config.toml
encoder_channel_attention = "se"
fusion = "prefix"
decoder_norm = "layernorm"
decoder_qk_norm = false
decoder_parallel_block = false
adamw_lr_other_params = 0.00093
batch_size = 256
adamw_weight_decay_other_params = 0
Rows from block 3 of the text decoder of a small image captioner, named by matrix and row number. Rows with one number belong to one neuron. Each number is 50 + 15 x the weight over its row's rms, rounded and kept within 0 to 99. All counts start at 0.
After each neuron's rows are labels from the 100 texts, of 14848, where the neuron reaches its highest value: "tokens" is the input token at the peak. Only what is clearly more common there than usual is listed. The data: regions of photos with short descriptions (Visual Genome). In brackets: how many of the 100, against the usual share in percent.
# fc1: MLP up (decoder.blocks.3.mlp.fc1.weight, 512x128), inputs 0-63
# fc2: MLP down (decoder.blocks.3.mlp.fc2.weight, 128x512, transposed), outputs 0-63

fc1.300:72 31 45 43 41 33 38 23 43 71 24 64 41 31 49 51 42 61 74 46 23 62 50 69 25 25 40 68 49 98 49 49 33 32 59 69 52 64 77 26 43 36 44 25 62 33 69 48 29 40 60 38 47 31 30 72 38 53 65 67 54 80 48 50
fc2.300:70 38 58 25 36 37 33 48 59 13 35 47 25 32 49 66 56 64 66 44 44 25 67 64 49 76 65 46 36 44 68 65 54 65 29 63 36 48 51 40 59 48 26 93 48 73 50 67 35 40 65 51 43 44 43 70 52 60 29 52 17 77 52 44
tokens: "to" (33 vs 0.3); "can" (17 vs 0)

fc1.3:62 26 72 43 44 28 68 59 33 33 33 71 66 39 49 32 67 63 70 50 33 43 48 49 35 41 46 50 33 49 69 57 46 58 62 19 73 38 70 66 61 64 06 48 80 72 58 58 42 33 45 57 39 55 59 32 27 53 52 60 32 64 61 59
fc2.3:49 33 44 50 56 49 54 37 47 41 56 73 53 56 45 60 62 53 47 46 53 76 74 43 44 54 74 41 49 29 54 94 47 70 56 42 47 63 53 53 54 62 45 38 46 80 33 68 43 51 29 85 52 52 46 61 43 34 13 47 83 48 57 41
tokens: "monitor" (27 vs 0); "next" (16 vs 0.1); "shoes" (10 vs 0)

fc1.230:41 51 38 55 54 40 44 41 51 68 50 69 58 52 78 39 78 56 31 51 35 54 61 48 64 71 46 49 40 55 50 62 55 49 79 54 47 18 34 42 63 25 34 33 23 66 32 46 51 58 65 57 30 45 63 60 22 63 72 62 71 30 45 40
fc2.230:78 36 82 25 44 50 35 54 35 61 54 68 46 35 63 35 49 52 48 33 52 62 45 54 42 52 52 41 34 10 58 48 63 30 19 57 75 49 60 45 62 44 73 76 42 56 57 62 38 52 68 62 47 81 70 61 56 58 37 55 47 56 38 34
tokens: "yellow" (53 vs 0.3); "man" (25 vs 1.1)

fc1.373:64 36 66 68 40 23 52 21 47 33 56 70 74 34 64 51 72 44 50 64 35 61 59 24 52 42 65 27 66 29 68 58 48 40 44 42 49 67 64 59 71 44 47 49 62 57 38 50 21 35 61 26 60 52 61 53 54 56 42 40 73 45 62 72
fc2.373:20 45 44 56 52 54 43 49 61 57 58 62 48 50 62 24 64 65 22 54 56 61 37 38 40 32 67 45 63 41 16 62 23 21 60 39 38 44 60 53 34 58 18 87 54 38 45 66 50 53 65 63 38 42 40 38 50 33 62 40 61 38 35 37
tokens: "sign" (60 vs 0.3); "rack" (7 vs 0)

fc1.177:31 43 42 28 31 29 43 46 53 44 61 48 62 72 61 32 50 32 57 54 78 76 61 60 58 33 34 41 51 31 66 34 45 61 60 39 74 26 29 55 48 68 53 70 57 32 51 49 45 22 66 70 29 66 50 18 18 69 50 64 47 59 58 56
fc2.177:48 53 51 34 62 50 39 50 37 47 43 23 44 67 49 58 70 19 45 45 66 34 37 46 56 58 47 66 65 20 70 64 45 50 75 42 75 67 74 42 43 34 51 61 34 21 37 43 46 45 39 67 53 35 97 48 91 19 62 83 69 55 64 70
tokens: "." (16 vs 1.7); "left" (13 vs 0.1); "inside" (7 vs 0); "by" (7 vs 0.1)

fc1.501:72 39 55 54 52 46 40 47 44 38 42 60 36 54 36 40 64 44 53 40 55 61 36 45 42 33 67 53 52 61 48 74 40 48 43 60 46 94 17 18 48 09 56 76 37 66 54 28 38 64 79 31 65 65 30 48 36 57 39 44 56 67 52 31
fc2.501:43 56 82 42 51 50 49 74 61 19 94 58 55 53 70 41 33 66 60 70 38 46 41 57 52 51 63 55 69 61 61 38 29 71 49 74 89 29 38 41 68 48 41 34 40 81 56 52 21 40 44 28 22 65 16 44 42 64 54 65 36 67 60 44
tokens: "to" (44 vs 0.3)

fc1.198:40 66 42 52 69 50 77 57 56 55 81 47 60 67 49 38 62 36 57 36 50 74 74 29 58 71 44 50 33 57 42 67 54 41 31 17 89 57 69 54 66 41 14 39 46 36 37 51 31 51 48 24 47 55 38 47 60 45 72 31 34 59 61 57
fc2.198:43 63 53 55 56 31 41 64 38 29 49 65 59 50 00 34 74 57 61 31 71 76 47 31 67 54 41 43 77 26 34 39 49 45 49 67 54 74 24 49 39 55 32 85 56 52 47 35 68 29 44 48 49 32 59 51 53 46 22 46 30 51 39 46
tokens: "cat" (13 vs 0.2); "couch" (9 vs 0.1); "stand" (7 vs 0); "wall" (7 vs 0.3)

fc1.110:53 51 26 39 70 22 82 25 43 43 33 59 59 64 45 57 70 37 80 63 59 65 57 63 36 64 47 65 40 74 62 68 42 50 33 24 69 38 25 41 33 55 45 10 44 63 53 59 69 49 38 67 45 52 44 20 42 60 37 37 21 42 44 51
fc2.110:21 59 70 43 26 43 52 29 74 69 59 48 31 45 27 58 42 56 56 75 44 55 36 51 54 53 28 79 53 56 57 39 61 44 23 57 40 60 49 54 41 63 37 35 33 67 61 65 33 48 46 41 56 54 58 43 29 17 54 59 56 57 62 38
tokens: "hand" (53 vs 0.1); "hands" (12 vs 0); "wave" (8 vs 0)

fc1.52:51 64 74 26 75 50 43 30 40 60 41 57 58 64 41 36 43 58 62 45 36 29 48 42 63 34 40 53 64 50 69 57 36 51 39 14 65 40 44 73 33 19 33 56 37 81 56 51 46 33 51 45 35 33 30 40 80 54 98 48 67 39 62 68
fc2.52:27 55 69 48 74 56 64 59 85 43 66 40 40 25 65 19 39 41 71 64 89 47 35 68 41 38 51 65 37 65 33 33 35 60 48 48 45 52 42 73 56 76 13 38 24 54 33 37 59 52 67 32 46 51 54 50 66 38 42 54 63 32 52 54
tokens: "at" (68 vs 0.1); "on" (9 vs 3)

fc1.123:30 43 62 72 55 45 80 37 27 56 20 56 57 62 41 54 62 35 83 42 26 59 49 51 48 20 40 48 07 59 47 50 44 39 63 51 56 71 42 45 41 67 49 37 35 36 38 27 46 60 52 45 42 49 73 48 22 28 46 39 65 67 76 39
fc2.123:67 21 73 63 42 75 64 57 40 58 32 58 24 48 48 48 48 74 34 43 28 17 43 57 54 51 53 45 48 45 53 58 58 34 10 56 70 41 38 48 53 69 49 36 49 78 65 31 60 52 41 34 58 55 58 36 70 26 12 31 32 56 23 34
tokens: "sign" (55 vs 0.3); "hanging" (9 vs 0.1)

fc1.393:67 57 47 45 63 58 39 74 44 52 26 43 49 32 26 49 64 55 57 33 37 34 57 51 21 26 57 75 50 64 44 66 69 23 75 55 63 60 57 43 82 45 31 56 52 53 70 29 25 14 49 41 61 39 32 43 57 83 30 45 59 64 27 41
fc2.393:52 36 78 60 58 27 03 71 67 25 41 17 25 32 76 40 56 53 24 58 54 33 46 61 47 55 66 41 44 67 55 41 57 48 58 53 76 44 52 25 80 78 29 77 46 46 44 48 49 66 25 47 68 38 65 58 61 46 46 69 66 33 21 48
tokens: "monitor" (15 vs 0); "trunk" (12 vs 0); "to" (8 vs 0.3); "screen" (7 vs 0)

fc1.284:65 69 43 34 45 54 60 18 45 37 45 59 78 49 65 49 66 69 44 54 59 41 55 39 49 51 52 63 19 59 31 51 55 36 52 43 74 36 31 66 32 75 75 42 56 58 53 33 34 42 39 31 43 84 43 50 57 65 24 25 51 38 52 22
fc2.284:43 50 61 73 59 22 74 61 63 39 67 70 47 49 52 61 65 37 56 53 79 86 38 36 53 69 21 66 41 58 73 56 62 42 63 47 33 29 48 37 53 50 58 40 66 39 67 32 31 55 39 39 52 49 49 73 65 47 61 31 66 47 58 47
tokens: "on" (21 vs 3); "seat" (12 vs 0); "in" (8 vs 1.7); "wheel" (7 vs 0)

fc1.364:52 56 63 68 62 56 49 44 23 81 69 61 64 40 39 55 54 24 63 56 50 59 41 50 59 58 57 64 40 15 33 39 37 60 37 58 02 57 43 56 42 56 70 35 63 39 35 44 49 61 41 37 42 51 33 38 51 48 58 25 80 34 79 44
fc2.364:39 39 37 48 38 64 49 51 42 48 87 47 71 54 47 59 47 64 34 51 58 46 47 80 49 43 30 43 42 41 61 59 39 64 47 62 60 55 80 78 59 80 43 49 48 44 49 44 56 39 49 74 37 36 22 47 65 70 40 52 50 25 18 50
tokens: "cat" (44 vs 0.2); "dog" (18 vs 0.2); "plane" (9 vs 0.1)

fc1.216:55 41 42 32 52 41 68 44 56 03 66 32 38 49 33 60 64 19 62 47 41 83 41 75 39 39 64 14 50 46 64 50 39 44 78 62 54 50 61 49 17 28 40 63 72 67 38 44 46 43 37 49 69 49 45 75 46 41 70 40 41 42 43 77
fc2.216:60 62 48 40 27 43 46 67 41 46 67 55 58 52 73 46 55 58 60 55 46 52 34 72 31 67 63 70 51 53 24 56 44 70 49 51 55 50 53 52 35 69 24 45 41 41 38 68 81 67 77 35 24 60 51 63 49 63 46 51 49 60 63 35
tokens: "-" (14 vs 0.1); "color" (13 vs 0.1); "sign" (13 vs 0.3); "calm" (7 vs 0)

fc1.366:63 63 59 46 66 62 40 56 37 60 29 50 70 44 26 45 50 34 36 44 41 53 32 56 65 41 35 63 67 60 50 58 71 60 37 32 38 70 43 72 37 30 63 48 48 51 40 44 48 19 54 50 47 43 54 40 64 38 70 70 63 41 40 47
fc2.366:54 46 44 33 61 60 37 34 45 75 47 50 35 64 05 36 37 36 49 61 64 27 55 71 62 65 33 63 39 43 39 56 45 61 76 27 33 71 40 58 57 53 72 78 50 44 37 60 36 49 74 67 66 42 68 49 61 41 35 46 48 30 63 35
tokens: "to" (42 vs 0.3); "by" (16 vs 0.1); "of" (14 vs 2.1); "on" (9 vs 3)

fc1.382:30 68 52 31 37 56 50 59 58 87 48 41 62 43 76 47 45 58 63 43 57 52 52 29 32 53 61 50 36 74 50 46 53 61 65 38 30 46 51 69 52 23 45 37 41 25 54 52 53 18 52 55 46 37 55 66 44 62 36 52 37 52 61 61
fc2.382:69 68 55 45 56 54 60 50 45 61 44 34 58 62 73 59 27 58 62 72 77 51 43 76 49 65 49 28 37 70 34 52 53 47 55 61 35 42 56 62 56 79 70 62 42 70 54 41 73 28 32 62 49 28 55 32 45 47 41 46 73 48 83 58
tokens: "train" (80 vs 0.2)

fc1.91:45 54 49 40 43 15 81 41 47 79 45 43 31 31 46 32 65 34 45 35 63 73 46 48 57 61 43 83 48 29 67 77 44 45 48 67 54 52 69 50 64 70 33 54 60 53 31 85 28 55 45 62 34 58 52 48 51 31 71 48 38 31 70 36
fc2.91:28 49 64 26 60 38 44 62 47 85 66 44 38 78 65 55 54 59 48 59 48 34 45 41 54 43 52 52 45 33 51 41 39 48 16 72 51 60 50 79 73 45 38 29 16 57 39 83 43 57 63 62 31 74 46 50 65 76 44 57 83 40 71 51
tokens: "monitor" (30 vs 0); "phone" (11 vs 0.1); "camera" (7 vs 0)

fc1.268:60 66 51 26 49 49 57 33 47 47 28 57 21 75 48 76 25 28 74 51 47 62 67 39 40 39 79 56 80 34 34 79 79 61 34 73 40 37 41 45 41 48 55 58 55 57 43 72 17 49 65 49 60 25 41 71 52 54 65 61 82 40 44 67
fc2.268:46 38 58 47 40 65 29 20 51 61 41 55 62 08 45 52 59 42 52 63 50 32 51 67 68 44 47 74 52 62 45 69 53 51 53 33 38 64 73 69 43 36 67 63 51 68 74 69 62 65 74 46 60 47 47 36 56 61 34 42 60 60 33 16
tokens: "to" (61 vs 0.3); "of" (38 vs 2.1)

fc1.15:64 47 51 44 33 33 51 35 50 39 44 22 44 44 47 28 67 51 44 66 54 47 61 54 70 25 47 50 18 57 46 64 78 63 65 67 80 60 39 38 69 73 66 58 35 37 59 55 72 51 51 42 28 35 42 55 27 68 51 45 31 46 64 39
fc2.15:41 51 45 58 42 61 30 57 39 57 54 94 37 63 57 56 63 28 59 45 67 48 38 36 47 80 42 62 52 46 48 49 28 52 49 42 19 52 69 54 30 50 26 50 42 32 58 48 45 28 54 51 74 66 41 66 55 44 34 36 25 51 65 53
tokens: "color" (15 vs 0.1); "filled" (11 vs 0); "on" (8 vs 3); "full" (8 vs 0)

fc1.60:34 53 26 58 44 08 57 55 69 56 59 57 68 48 78 47 48 38 53 59 38 32 39 30 34 37 37 40 55 69 51 48 36 56 75 65 63 45 52 45 42 19 40 25 59 48 64 33 66 61 52 50 34 29 34 61 49 78 41 49 65 54 25 56
fc2.60:36 57 57 72 73 64 20 56 31 74 56 55 41 30 60 60 23 41 60 59 66 74 55 34 80 77 32 35 40 21 48 44 54 57 57 33 45 52 55 21 76 28 48 62 52 39 34 53 55 66 23 65 43 49 54 42 63 56 50 47 58 51 40 51
tokens: "his" (17 vs 0.1); "man's" (15 vs 0.1); "sign" (10 vs 0.3); "their" (8 vs 0)

fc1.106:30 26 59 42 41 41 56 47 45 36 68 29 55 42 52 68 60 49 65 52 39 45 76 37 46 52 31 45 89 42 24 58 30 43 56 56 47 75 66 49 60 57 81 37 58 40 55 47 57 43 37 73 41 42 55 39 37 73 32 42 47 56 35 53
fc2.106:64 44 67 71 57 55 49 32 34 43 47 52 75 43 49 48 48 27 38 79 59 60 54 46 39 43 48 37 61 54 31 83 43 46 51 70 47 19 70 55 43 62 69 45 66 18 40 46 56 26 65 55 48 35 33 34 44 44 79 69 60 48 66 39
tokens: "laying" (10 vs 0); "looking" (9 vs 0.1)

fc1.319:66 35 63 31 34 60 41 51 35 34 44 39 63 59 32 37 50 52 52 49 38 67 17 47 64 45 72 59 17 63 38 50 43 47 44 67 51 42 54 42 65 47 51 51 42 54 44 40 50 40 59 52 40 53 21 43 43 68 81 40 41 53 48 52
fc2.319:20 47 16 62 46 46 68 41 40 44 53 46 44 29 58 24 52 70 49 55 60 21 79 28 66 54 50 59 26 59 45 45 56 39 65 48 71 43 66 65 50 51 62 53 54 69 58 47 74 58 41 14 54 49 28 51 39 39 49 56 42 65 73 58
tokens: "clear" (15 vs 0.1); "covered" (14 vs 0.1); "red" (11 vs 0.6); "gray" (8 vs 0.2)

fc1.32:62 56 35 28 58 32 57 45 49 54 44 49 41 48 61 31 64 54 66 65 18 33 23 35 32 55 30 05 43 63 43 41 47 75 49 33 42 26 36 76 48 64 44 38 41 51 46 57 51 60 62 87 32 55 63 42 65 67 55 41 42 52 53 65
fc2.32:72 72 40 57 51 35 30 43 52 21 59 48 31 25 51 41 26 41 47 66 18 52 55 42 39 22 45 72 33 46 44 45 39 53 26 60 54 80 56 62 37 59 55 74 45 51 40 39 72 61 52 46 45 36 73 60 27 22 17 41 77 63 43 42
tokens: "at" (64 vs 0.1); "\"" (14 vs 0)

fc1.266:74 46 52 52 57 70 55 48 24 48 45 39 48 29 39 46 51 45 39 46 65 33 44 55 67 49 41 36 48 44 48 46 57 45 50 71 48 45 34 58 11 79 62 06 45 87 58 41 72 42 42 78 59 62 52 54 34 67 71 51 44 33 43 07
fc2.266:44 42 66 55 32 28 39 23 32 64 61 55 41 60 52 28 53 43 57 42 50 49 36 54 34 46 70 35 65 42 23 69 32 67 33 32 75 46 88 46 28 47 31 65 32 51 56 42 56 36 75 28 70 32 29 48 41 56 69 49 45 19 52 65
tokens: "in" (77 vs 1.7); "color" (12 vs 0.1)

fc1.287:46 36 33 62 35 40 57 20 44 27 38 48 69 55 55 56 66 35 59 39 51 68 53 70 51 78 55 65 47 82 40 80 47 48 42 45 66 59 70 38 31 28 49 48 86 31 43 35 24 58 25 26 67 54 44 56 51 40 43 50 40 61 32 62
fc2.287:34 70 60 45 54 50 55 42 48 63 50 36 32 54 47 42 21 49 47 54 61 44 67 58 49 32 34 63 29 27 36 47 47 75 42 77 48 69 51 52 41 49 25 70 29 59 28 53 60 42 52 55 44 59 55 68 61 68 43 36 38 32 56 51
tokens: "color" (12 vs 0.1); "lot" (10 vs 0); "girl" (7 vs 0.2)

fc1.309:27 47 50 46 39 34 48 67 39 64 50 50 40 82 34 62 55 50 37 71 41 55 59 46 84 50 48 54 66 47 93 39 44 24 59 43 47 50 19 49 81 46 57 47 37 45 37 64 28 71 57 62 15 46 27 59 35 88 49 40 48 38 40 32
fc2.309:59 28 38 43 38 86 52 42 64 29 48 37 49 57 62 25 41 35 38 43 46 33 47 67 23 50 32 62 37 76 64 60 66 51 34 56 57 54 47 56 47 15 56 60 82 67 62 50 48 69 62 35 49 42 53 63 90 45 26 53 73 56 66 27
tokens: "on" (37 vs 3); "of" (21 vs 2.1)

fc1.339:55 76 49 57 61 38 51 41 44 61 21 83 72 45 35 26 46 43 71 50 46 87 29 29 44 33 47 47 55 59 62 62 52 60 28 40 52 57 58 50 35 37 53 55 49 56 51 46 70 24 74 63 29 55 59 73 31 60 23 44 54 49 47 46
fc2.339:60 46 60 46 32 35 27 29 48 51 37 70 55 46 42 51 48 58 21 54 44 83 23 67 38 49 34 30 57 80 33 43 29 85 50 66 55 52 40 47 60 54 33 68 54 49 65 39 71 42 51 54 62 29 71 24 67 05 31 42 60 37 83 38
tokens: "train" (30 vs 0.2); "clock" (24 vs 0.1); "building" (11 vs 0.3); "watch" (9 vs 0)

fc1.109:41 51 67 55 58 52 50 40 49 51 42 42 33 48 44 44 42 66 61 56 49 38 39 61 40 30 58 36 53 62 56 59 43 27 20 40 80 39 41 59 56 49 51 38 37 28 60 49 39 56 56 45 79 66 60 55 31 73 63 51 39 60 31 29
fc2.109:51 54 94 56 59 32 68 30 57 50 50 49 55 60 66 43 38 65 44 33 34 29 32 46 56 52 50 56 79 62 51 43 50 42 51 52 65 47 49 54 55 68 70 55 31 52 32 85 65 78 38 64 86 55 56 69 83 25 18 29 52 63 06 47
tokens: "in" (99 vs 1.7)

fc1.333:66 52 44 62 34 40 84 32 28 26 39 33 38 38 35 58 57 59 74 20 35 52 61 57 54 37 53 61 63 72 58 45 53 45 18 49 59 20 43 45 74 58 71 66 27 44 61 65 62 48 37 61 41 53 60 46 50 49 55 56 99 60 24 69
fc2.333:51 52 44 52 52 45 66 51 51 31 77 50 37 50 43 49 41 67 49 33 49 66 62 54 59 58 52 50 46 76 59 38 40 52 00 51 47 39 62 41 61 69 81 69 28 48 48 49 54 43 51 39 59 61 79 53 69 32 50 49 99 53 02 50
tokens: "color" (21 vs 0.1); "pants" (14 vs 0.1)

fc1.375:50 53 32 59 49 59 59 45 44 57 35 53 39 75 32 68 76 73 58 53 52 46 49 20 66 41 69 63 37 40 50 31 41 51 39 22 36 73 26 82 50 53 58 49 34 44 62 40 41 57 57 25 58 63 62 39 63 50 30 51 64 51 36 46
fc2.375:56 63 39 67 36 51 34 57 48 50 68 50 61 54 51 81 37 34 61 47 43 29 40 47 54 99 62 60 31 53 61 42 57 69 53 48 50 29 38 56 42 62 51 43 43 65 64 35 28 76 60 43 47 29 57 53 55 33 98 58 86 55 44 34
tokens: "holding" (76 vs 0.2); "around" (11 vs 0.1)

fc1.503:99 86 77 56 37 72 66 38 63 48 42 61 47 44 33 74 58 43 47 38 67 42 75 53 34 84 41 58 52 49 35 64 69 41 46 24 59 41 34 53 50 30 26 43 43 64 41 44 32 41 77 38 51 57 41 64 42 35 81 46 29 30 60 29
fc2.503:56 66 78 33 34 49 58 51 46 56 56 50 49 31 80 40 26 72 46 26 67 43 62 62 63 55 47 43 53 26 34 63 60 28 54 45 40 64 70 62 62 61 62 67 24 56 56 28 70 50 50 36 66 47 00 57 60 56 19 65 35 66 39 63
tokens: "yellow" (23 vs 0.3); "to" (20 vs 0.3); "on" (7 vs 3)

fc1.190:47 51 55 51 43 58 61 79 42 47 15 70 46 60 21 45 62 25 44 46 81 58 54 35 75 52 49 56 55 41 33 43 11 42 44 40 46 26 59 48 37 59 62 72 33 71 46 59 39 44 39 25 59 23 38 32 52 76 75 60 66 34 75 52
fc2.190:72 38 36 51 37 52 64 66 78 58 54 24 49 60 35 29 60 51 28 56 68 34 61 40 58 39 42 28 28 51 55 57 51 53 80 29 64 60 31 42 50 47 45 29 58 13 56 40 59 42 54 15 61 47 52 40 45 47 42 45 59 53 40 79
tokens: "umbrella" (19 vs 0.1); "chair" (13 vs 0.1); "coat" (11 vs 0); "bike" (7 vs 0.1)

fc1.476:42 28 53 53 35 40 73 55 69 28 27 43 33 33 35 48 66 50 28 14 59 68 33 63 62 63 52 20 35 46 65 57 50 68 39 80 35 20 76 57 46 52 66 40 75 49 53 30 54 64 70 43 51 46 38 44 55 39 65 53 43 48 25 80
fc2.476:44 50 45 55 42 58 57 58 53 37 35 71 42 56 27 41 40 65 36 22 35 69 70 54 44 58 28 65 51 56 53 39 51 57 81 96 57 45 68 46 30 33 35 66 55 34 69 34 52 52 57 30 57 23 53 48 70 45 58 57 77 60 32 34
tokens: "fence" (18 vs 0.1); "hydrant" (16 vs 0)

fc1.326:64 58 64 46 24 52 44 50 61 44 71 50 58 26 10 51 57 52 38 53 40 59 51 35 80 41 44 56 39 74 51 72 53 30 71 48 50 20 71 12 59 77 47 57 44 61 50 32 33 47 68 36 60 57 50 25 51 80 50 28 97 47 37 54
fc2.326:33 63 71 63 55 58 51 60 79 62 61 20 44 57 68 39 45 36 23 36 36 58 55 35 71 43 45 64 71 67 34 76 45 23 47 70 43 57 50 23 48 52 39 34 36 83 17 56 64 44 45 59 47 51 32 53 41 38 51 44 33 60 27 54
tokens: "umbrella" (23 vs 0.1); "paper" (14 vs 0.1)

fc1.81:54 51 57 60 82 51 45 33 50 42 62 15 57 61 56 54 72 43 57 43 54 70 52 42 52 50 34 56 52 45 66 59 43 63 71 55 36 59 57 32 26 47 28 46 97 51 53 45 35 24 53 56 42 68 44 39 35 59 42 59 48 57 46 61
fc2.81:33 49 43 67 48 54 28 58 43 63 66 49 50 52 48 68 64 51 47 45 38 60 18 37 37 30 61 20 57 45 51 48 58 73 66 35 60 53 49 60 56 72 48 47 41 07 25 60 72 50 35 53 41 52 27 74 70 54 36 49 30 52 53 48
tokens: "at" (11 vs 0.1); "top" (9 vs 0.2); "on" (9 vs 3); "water" (9 vs 0.2)

fc1.68:44 70 07 30 66 68 48 40 43 67 26 58 13 50 60 49 57 59 52 41 33 56 49 65 69 55 59 67 64 68 49 62 35 46 55 49 30 38 20 36 65 20 48 48 28 61 53 62 84 43 61 59 54 38 21 46 49 64 52 63 60 67 43 63
fc2.68:18 43 40 38 40 44 57 49 48 75 61 72 40 53 48 64 42 37 42 57 33 49 65 34 60 62 60 75 44 64 51 32 64 58 77 88 58 56 41 32 29 39 36 49 49 70 62 46 43 46 26 63 70 30 21 17 57 61 10 56 49 54 31 50
tokens: "to" (62 vs 0.3); "purple" (38 vs 0.1)

fc1.290:64 31 31 78 51 54 68 68 55 63 37 67 64 73 49 67 76 45 68 33 73 17 69 57 13 53 33 55 58 31 48 58 13 39 58 50 40 46 32 58 48 31 65 54 70 52 27 60 39 28 72 35 42 40 49 36 51 53 72 61 61 64 28 51
fc2.290:42 39 35 42 49 67 57 34 77 55 37 60 32 39 51 33 43 23 38 52 53 39 58 47 43 55 61 40 38 41 39 55 41 37 68 60 51 48 43 35 46 69 50 50 61 92 32 51 53 41 40 47 25 60 59 24 39 34 30 33 39 58 33 58
tokens: "laying" (8 vs 0); "wheel" (7 vs 0)

fc1.485:53 39 27 41 48 46 22 43 52 46 38 53 16 52 51 45 28 41 39 35 39 63 77 49 60 32 55 61 55 48 41 54 59 23 38 56 64 38 60 37 53 59 60 55 62 80 26 39 41 65 58 52 15 39 28 49 52 26 66 50 28 53 26 30
fc2.485:34 56 36 43 57 75 55 71 32 72 57 45 21 49 41 41 48 34 35 46 59 52 43 83 54 48 72 42 74 52 31 83 24 74 58 49 54 69 46 55 42 66 84 66 37 22 34 42 42 52 26 48 63 47 56 47 39 35 60 66 70 50 43 41
tokens: "." (64 vs 1.7)

fc1.404:48 62 55 48 71 39 51 30 34 36 68 37 60 39 46 11 70 57 46 54 59 60 71 46 55 32 53 79 27 39 63 41 55 50 68 27 42 57 48 53 25 60 79 50 51 77 42 34 67 62 66 62 52 43 06 55 39 43 57 36 45 44 64 67
fc2.404:36 58 54 63 55 68 58 42 44 76 31 71 50 39 54 46 42 51 33 38 58 33 36 59 64 64 57 54 41 12 74 82 58 67 59 60 22 66 27 64 42 49 30 36 39 55 48 22 53 51 48 64 54 85 39 72 45 50 48 42 36 52 65 42
tokens: "in" (64 vs 1.7)

fc1.7:50 52 72 29 38 35 77 78 54 40 61 45 57 59 37 38 60 86 41 42 52 19 51 48 54 53 71 28 58 57 61 34 32 49 36 43 61 61 32 64 52 34 33 78 31 41 32 54 23 38 49 53 38 61 44 64 46 39 35 73 51 35 45 48
fc2.7:29 52 39 46 50 71 55 46 53 81 45 37 55 47 43 68 49 51 38 43 76 57 61 34 41 33 45 33 59 25 61 67 50 50 36 50 63 61 50 35 53 47 27 64 09 31 42 51 65 31 71 50 58 49 61 53 73 33 37 48 43 16 57 33
tokens: "laying" (16 vs 0); "carrying" (14 vs 0); "leaves" (14 vs 0.1); "blinds" (7 vs 0)

fc1.411:38 46 52 79 45 44 54 59 53 65 36 40 65 54 72 62 35 71 73 92 62 50 56 49 38 39 40 52 79 56 43 63 50 33 66 24 50 59 41 52 59 50 43 34 51 40 60 43 35 55 61 32 50 50 31 91 46 71 18 72 56 70 67 56
fc2.411:47 49 33 45 35 57 55 49 65 62 36 59 49 51 80 62 33 49 62 49 42 35 74 52 57 63 50 68 44 36 21 54 49 45 82 82 47 49 41 58 51 34 40 72 57 37 42 77 48 40 49 37 56 36 76 70 99 46 69 69 44 47 61 35
tokens: "holding" (73 vs 0.2); "with" (10 vs 1)

fc1.57:45 66 63 56 55 50 74 61 49 43 51 45 56 43 28 52 63 37 39 46 31 59 48 32 43 49 54 46 74 56 35 57 26 33 66 45 54 56 73 59 66 72 65 41 48 66 53 71 43 47 53 44 55 38 64 49 43 60 41 35 56 46 41 60
fc2.57:36 25 74 53 50 38 77 41 39 46 11 60 39 65 67 33 63 27 52 79 68 58 38 30 50 40 57 39 38 31 51 55 62 59 44 66 33 50 27 34 52 57 31 54 58 52 73 58 62 59 57 59 56 30 35 15 58 53 27 31 54 52 27 57
tokens: "in" (24 vs 1.7); "plate" (14 vs 0.2); "cup" (12 vs 0.1); "sandwich" (8 vs 0)

fc1.184:53 51 48 59 54 47 77 29 29 38 50 36 41 35 36 56 67 56 66 28 34 70 76 52 58 41 61 53 52 69 55 45 58 47 11 53 60 08 51 38 54 53 64 77 25 61 56 52 50 47 29 71 43 61 59 57 50 53 59 57 92 71 29 70
fc2.184:48 46 48 53 50 52 61 51 54 36 77 56 36 48 44 47 44 74 51 34 47 62 53 52 62 55 51 48 48 85 66 45 43 52 00 47 47 31 51 39 65 70 84 62 29 44 42 48 57 45 38 34 65 60 83 48 61 31 50 49 99 53 07 54
tokens: "color" (32 vs 0.1); "pants" (30 vs 0.1)

fc1.118:55 46 53 68 40 62 87 31 39 52 54 40 49 87 43 48 47 70 52 56 36 70 22 62 34 47 29 34 26 56 68 84 73 54 63 36 53 79 71 42 49 64 34 31 54 51 51 41 50 50 63 50 43 64 25 46 60 75 42 42 56 47 23 57
fc2.118:53 73 20 43 71 42 30 64 61 27 86 83 21 84 55 45 50 52 48 53 10 52 54 41 55 49 51 64 45 33 69 39 53 87 67 61 52 73 68 43 73 46 46 50 48 55 71 71 41 76 43 63 48 36 37 41 52 16 52 45 39 70 38 60
tokens: "an" (88 vs 0.3)

fc1.329:34 45 71 54 62 46 69 56 18 44 38 67 71 60 30 55 67 52 56 67 37 49 28 59 38 55 40 56 41 47 42 39 54 18 56 50 46 38 40 70 66 44 89 33 48 52 65 47 85 48 49 63 57 42 46 45 20 58 56 49 52 68 69 63
fc2.329:41 45 41 66 49 61 18 58 44 40 37 59 42 67 37 50 62 24 45 42 73 64 28 70 50 54 67 61 33 29 50 30 66 53 50 60 59 61 43 42 29 50 47 18 31 44 89 39 40 60 63 48 50 68 49 33 37 34 20 47 45 36 68 46
tokens: "hand" (25 vs 0.1); "playing" (20 vs 0.1); "hands" (10 vs 0); "dogs" (7 vs 0)

fc1.149:23 45 47 50 48 43 72 64 33 57 39 72 36 65 50 71 71 50 62 61 30 48 43 35 50 47 72 27 27 59 06 47 39 38 74 36 40 72 42 43 43 39 50 44 55 57 33 41 32 75 45 54 29 65 59 39 43 73 39 41 55 66 71 43
fc2.149:81 43 47 53 72 36 28 55 39 76 28 56 38 40 51 63 37 48 79 74 67 48 32 57 32 65 27 59 45 57 33 49 17 72 64 43 54 32 60 72 08 79 38 36 51 68 70 45 49 56 63 46 58 45 54 52 76 49 30 49 64 61 60 52
tokens: "holding" (20 vs 0.2); "doing" (12 vs 0); "swinging" (11 vs 0)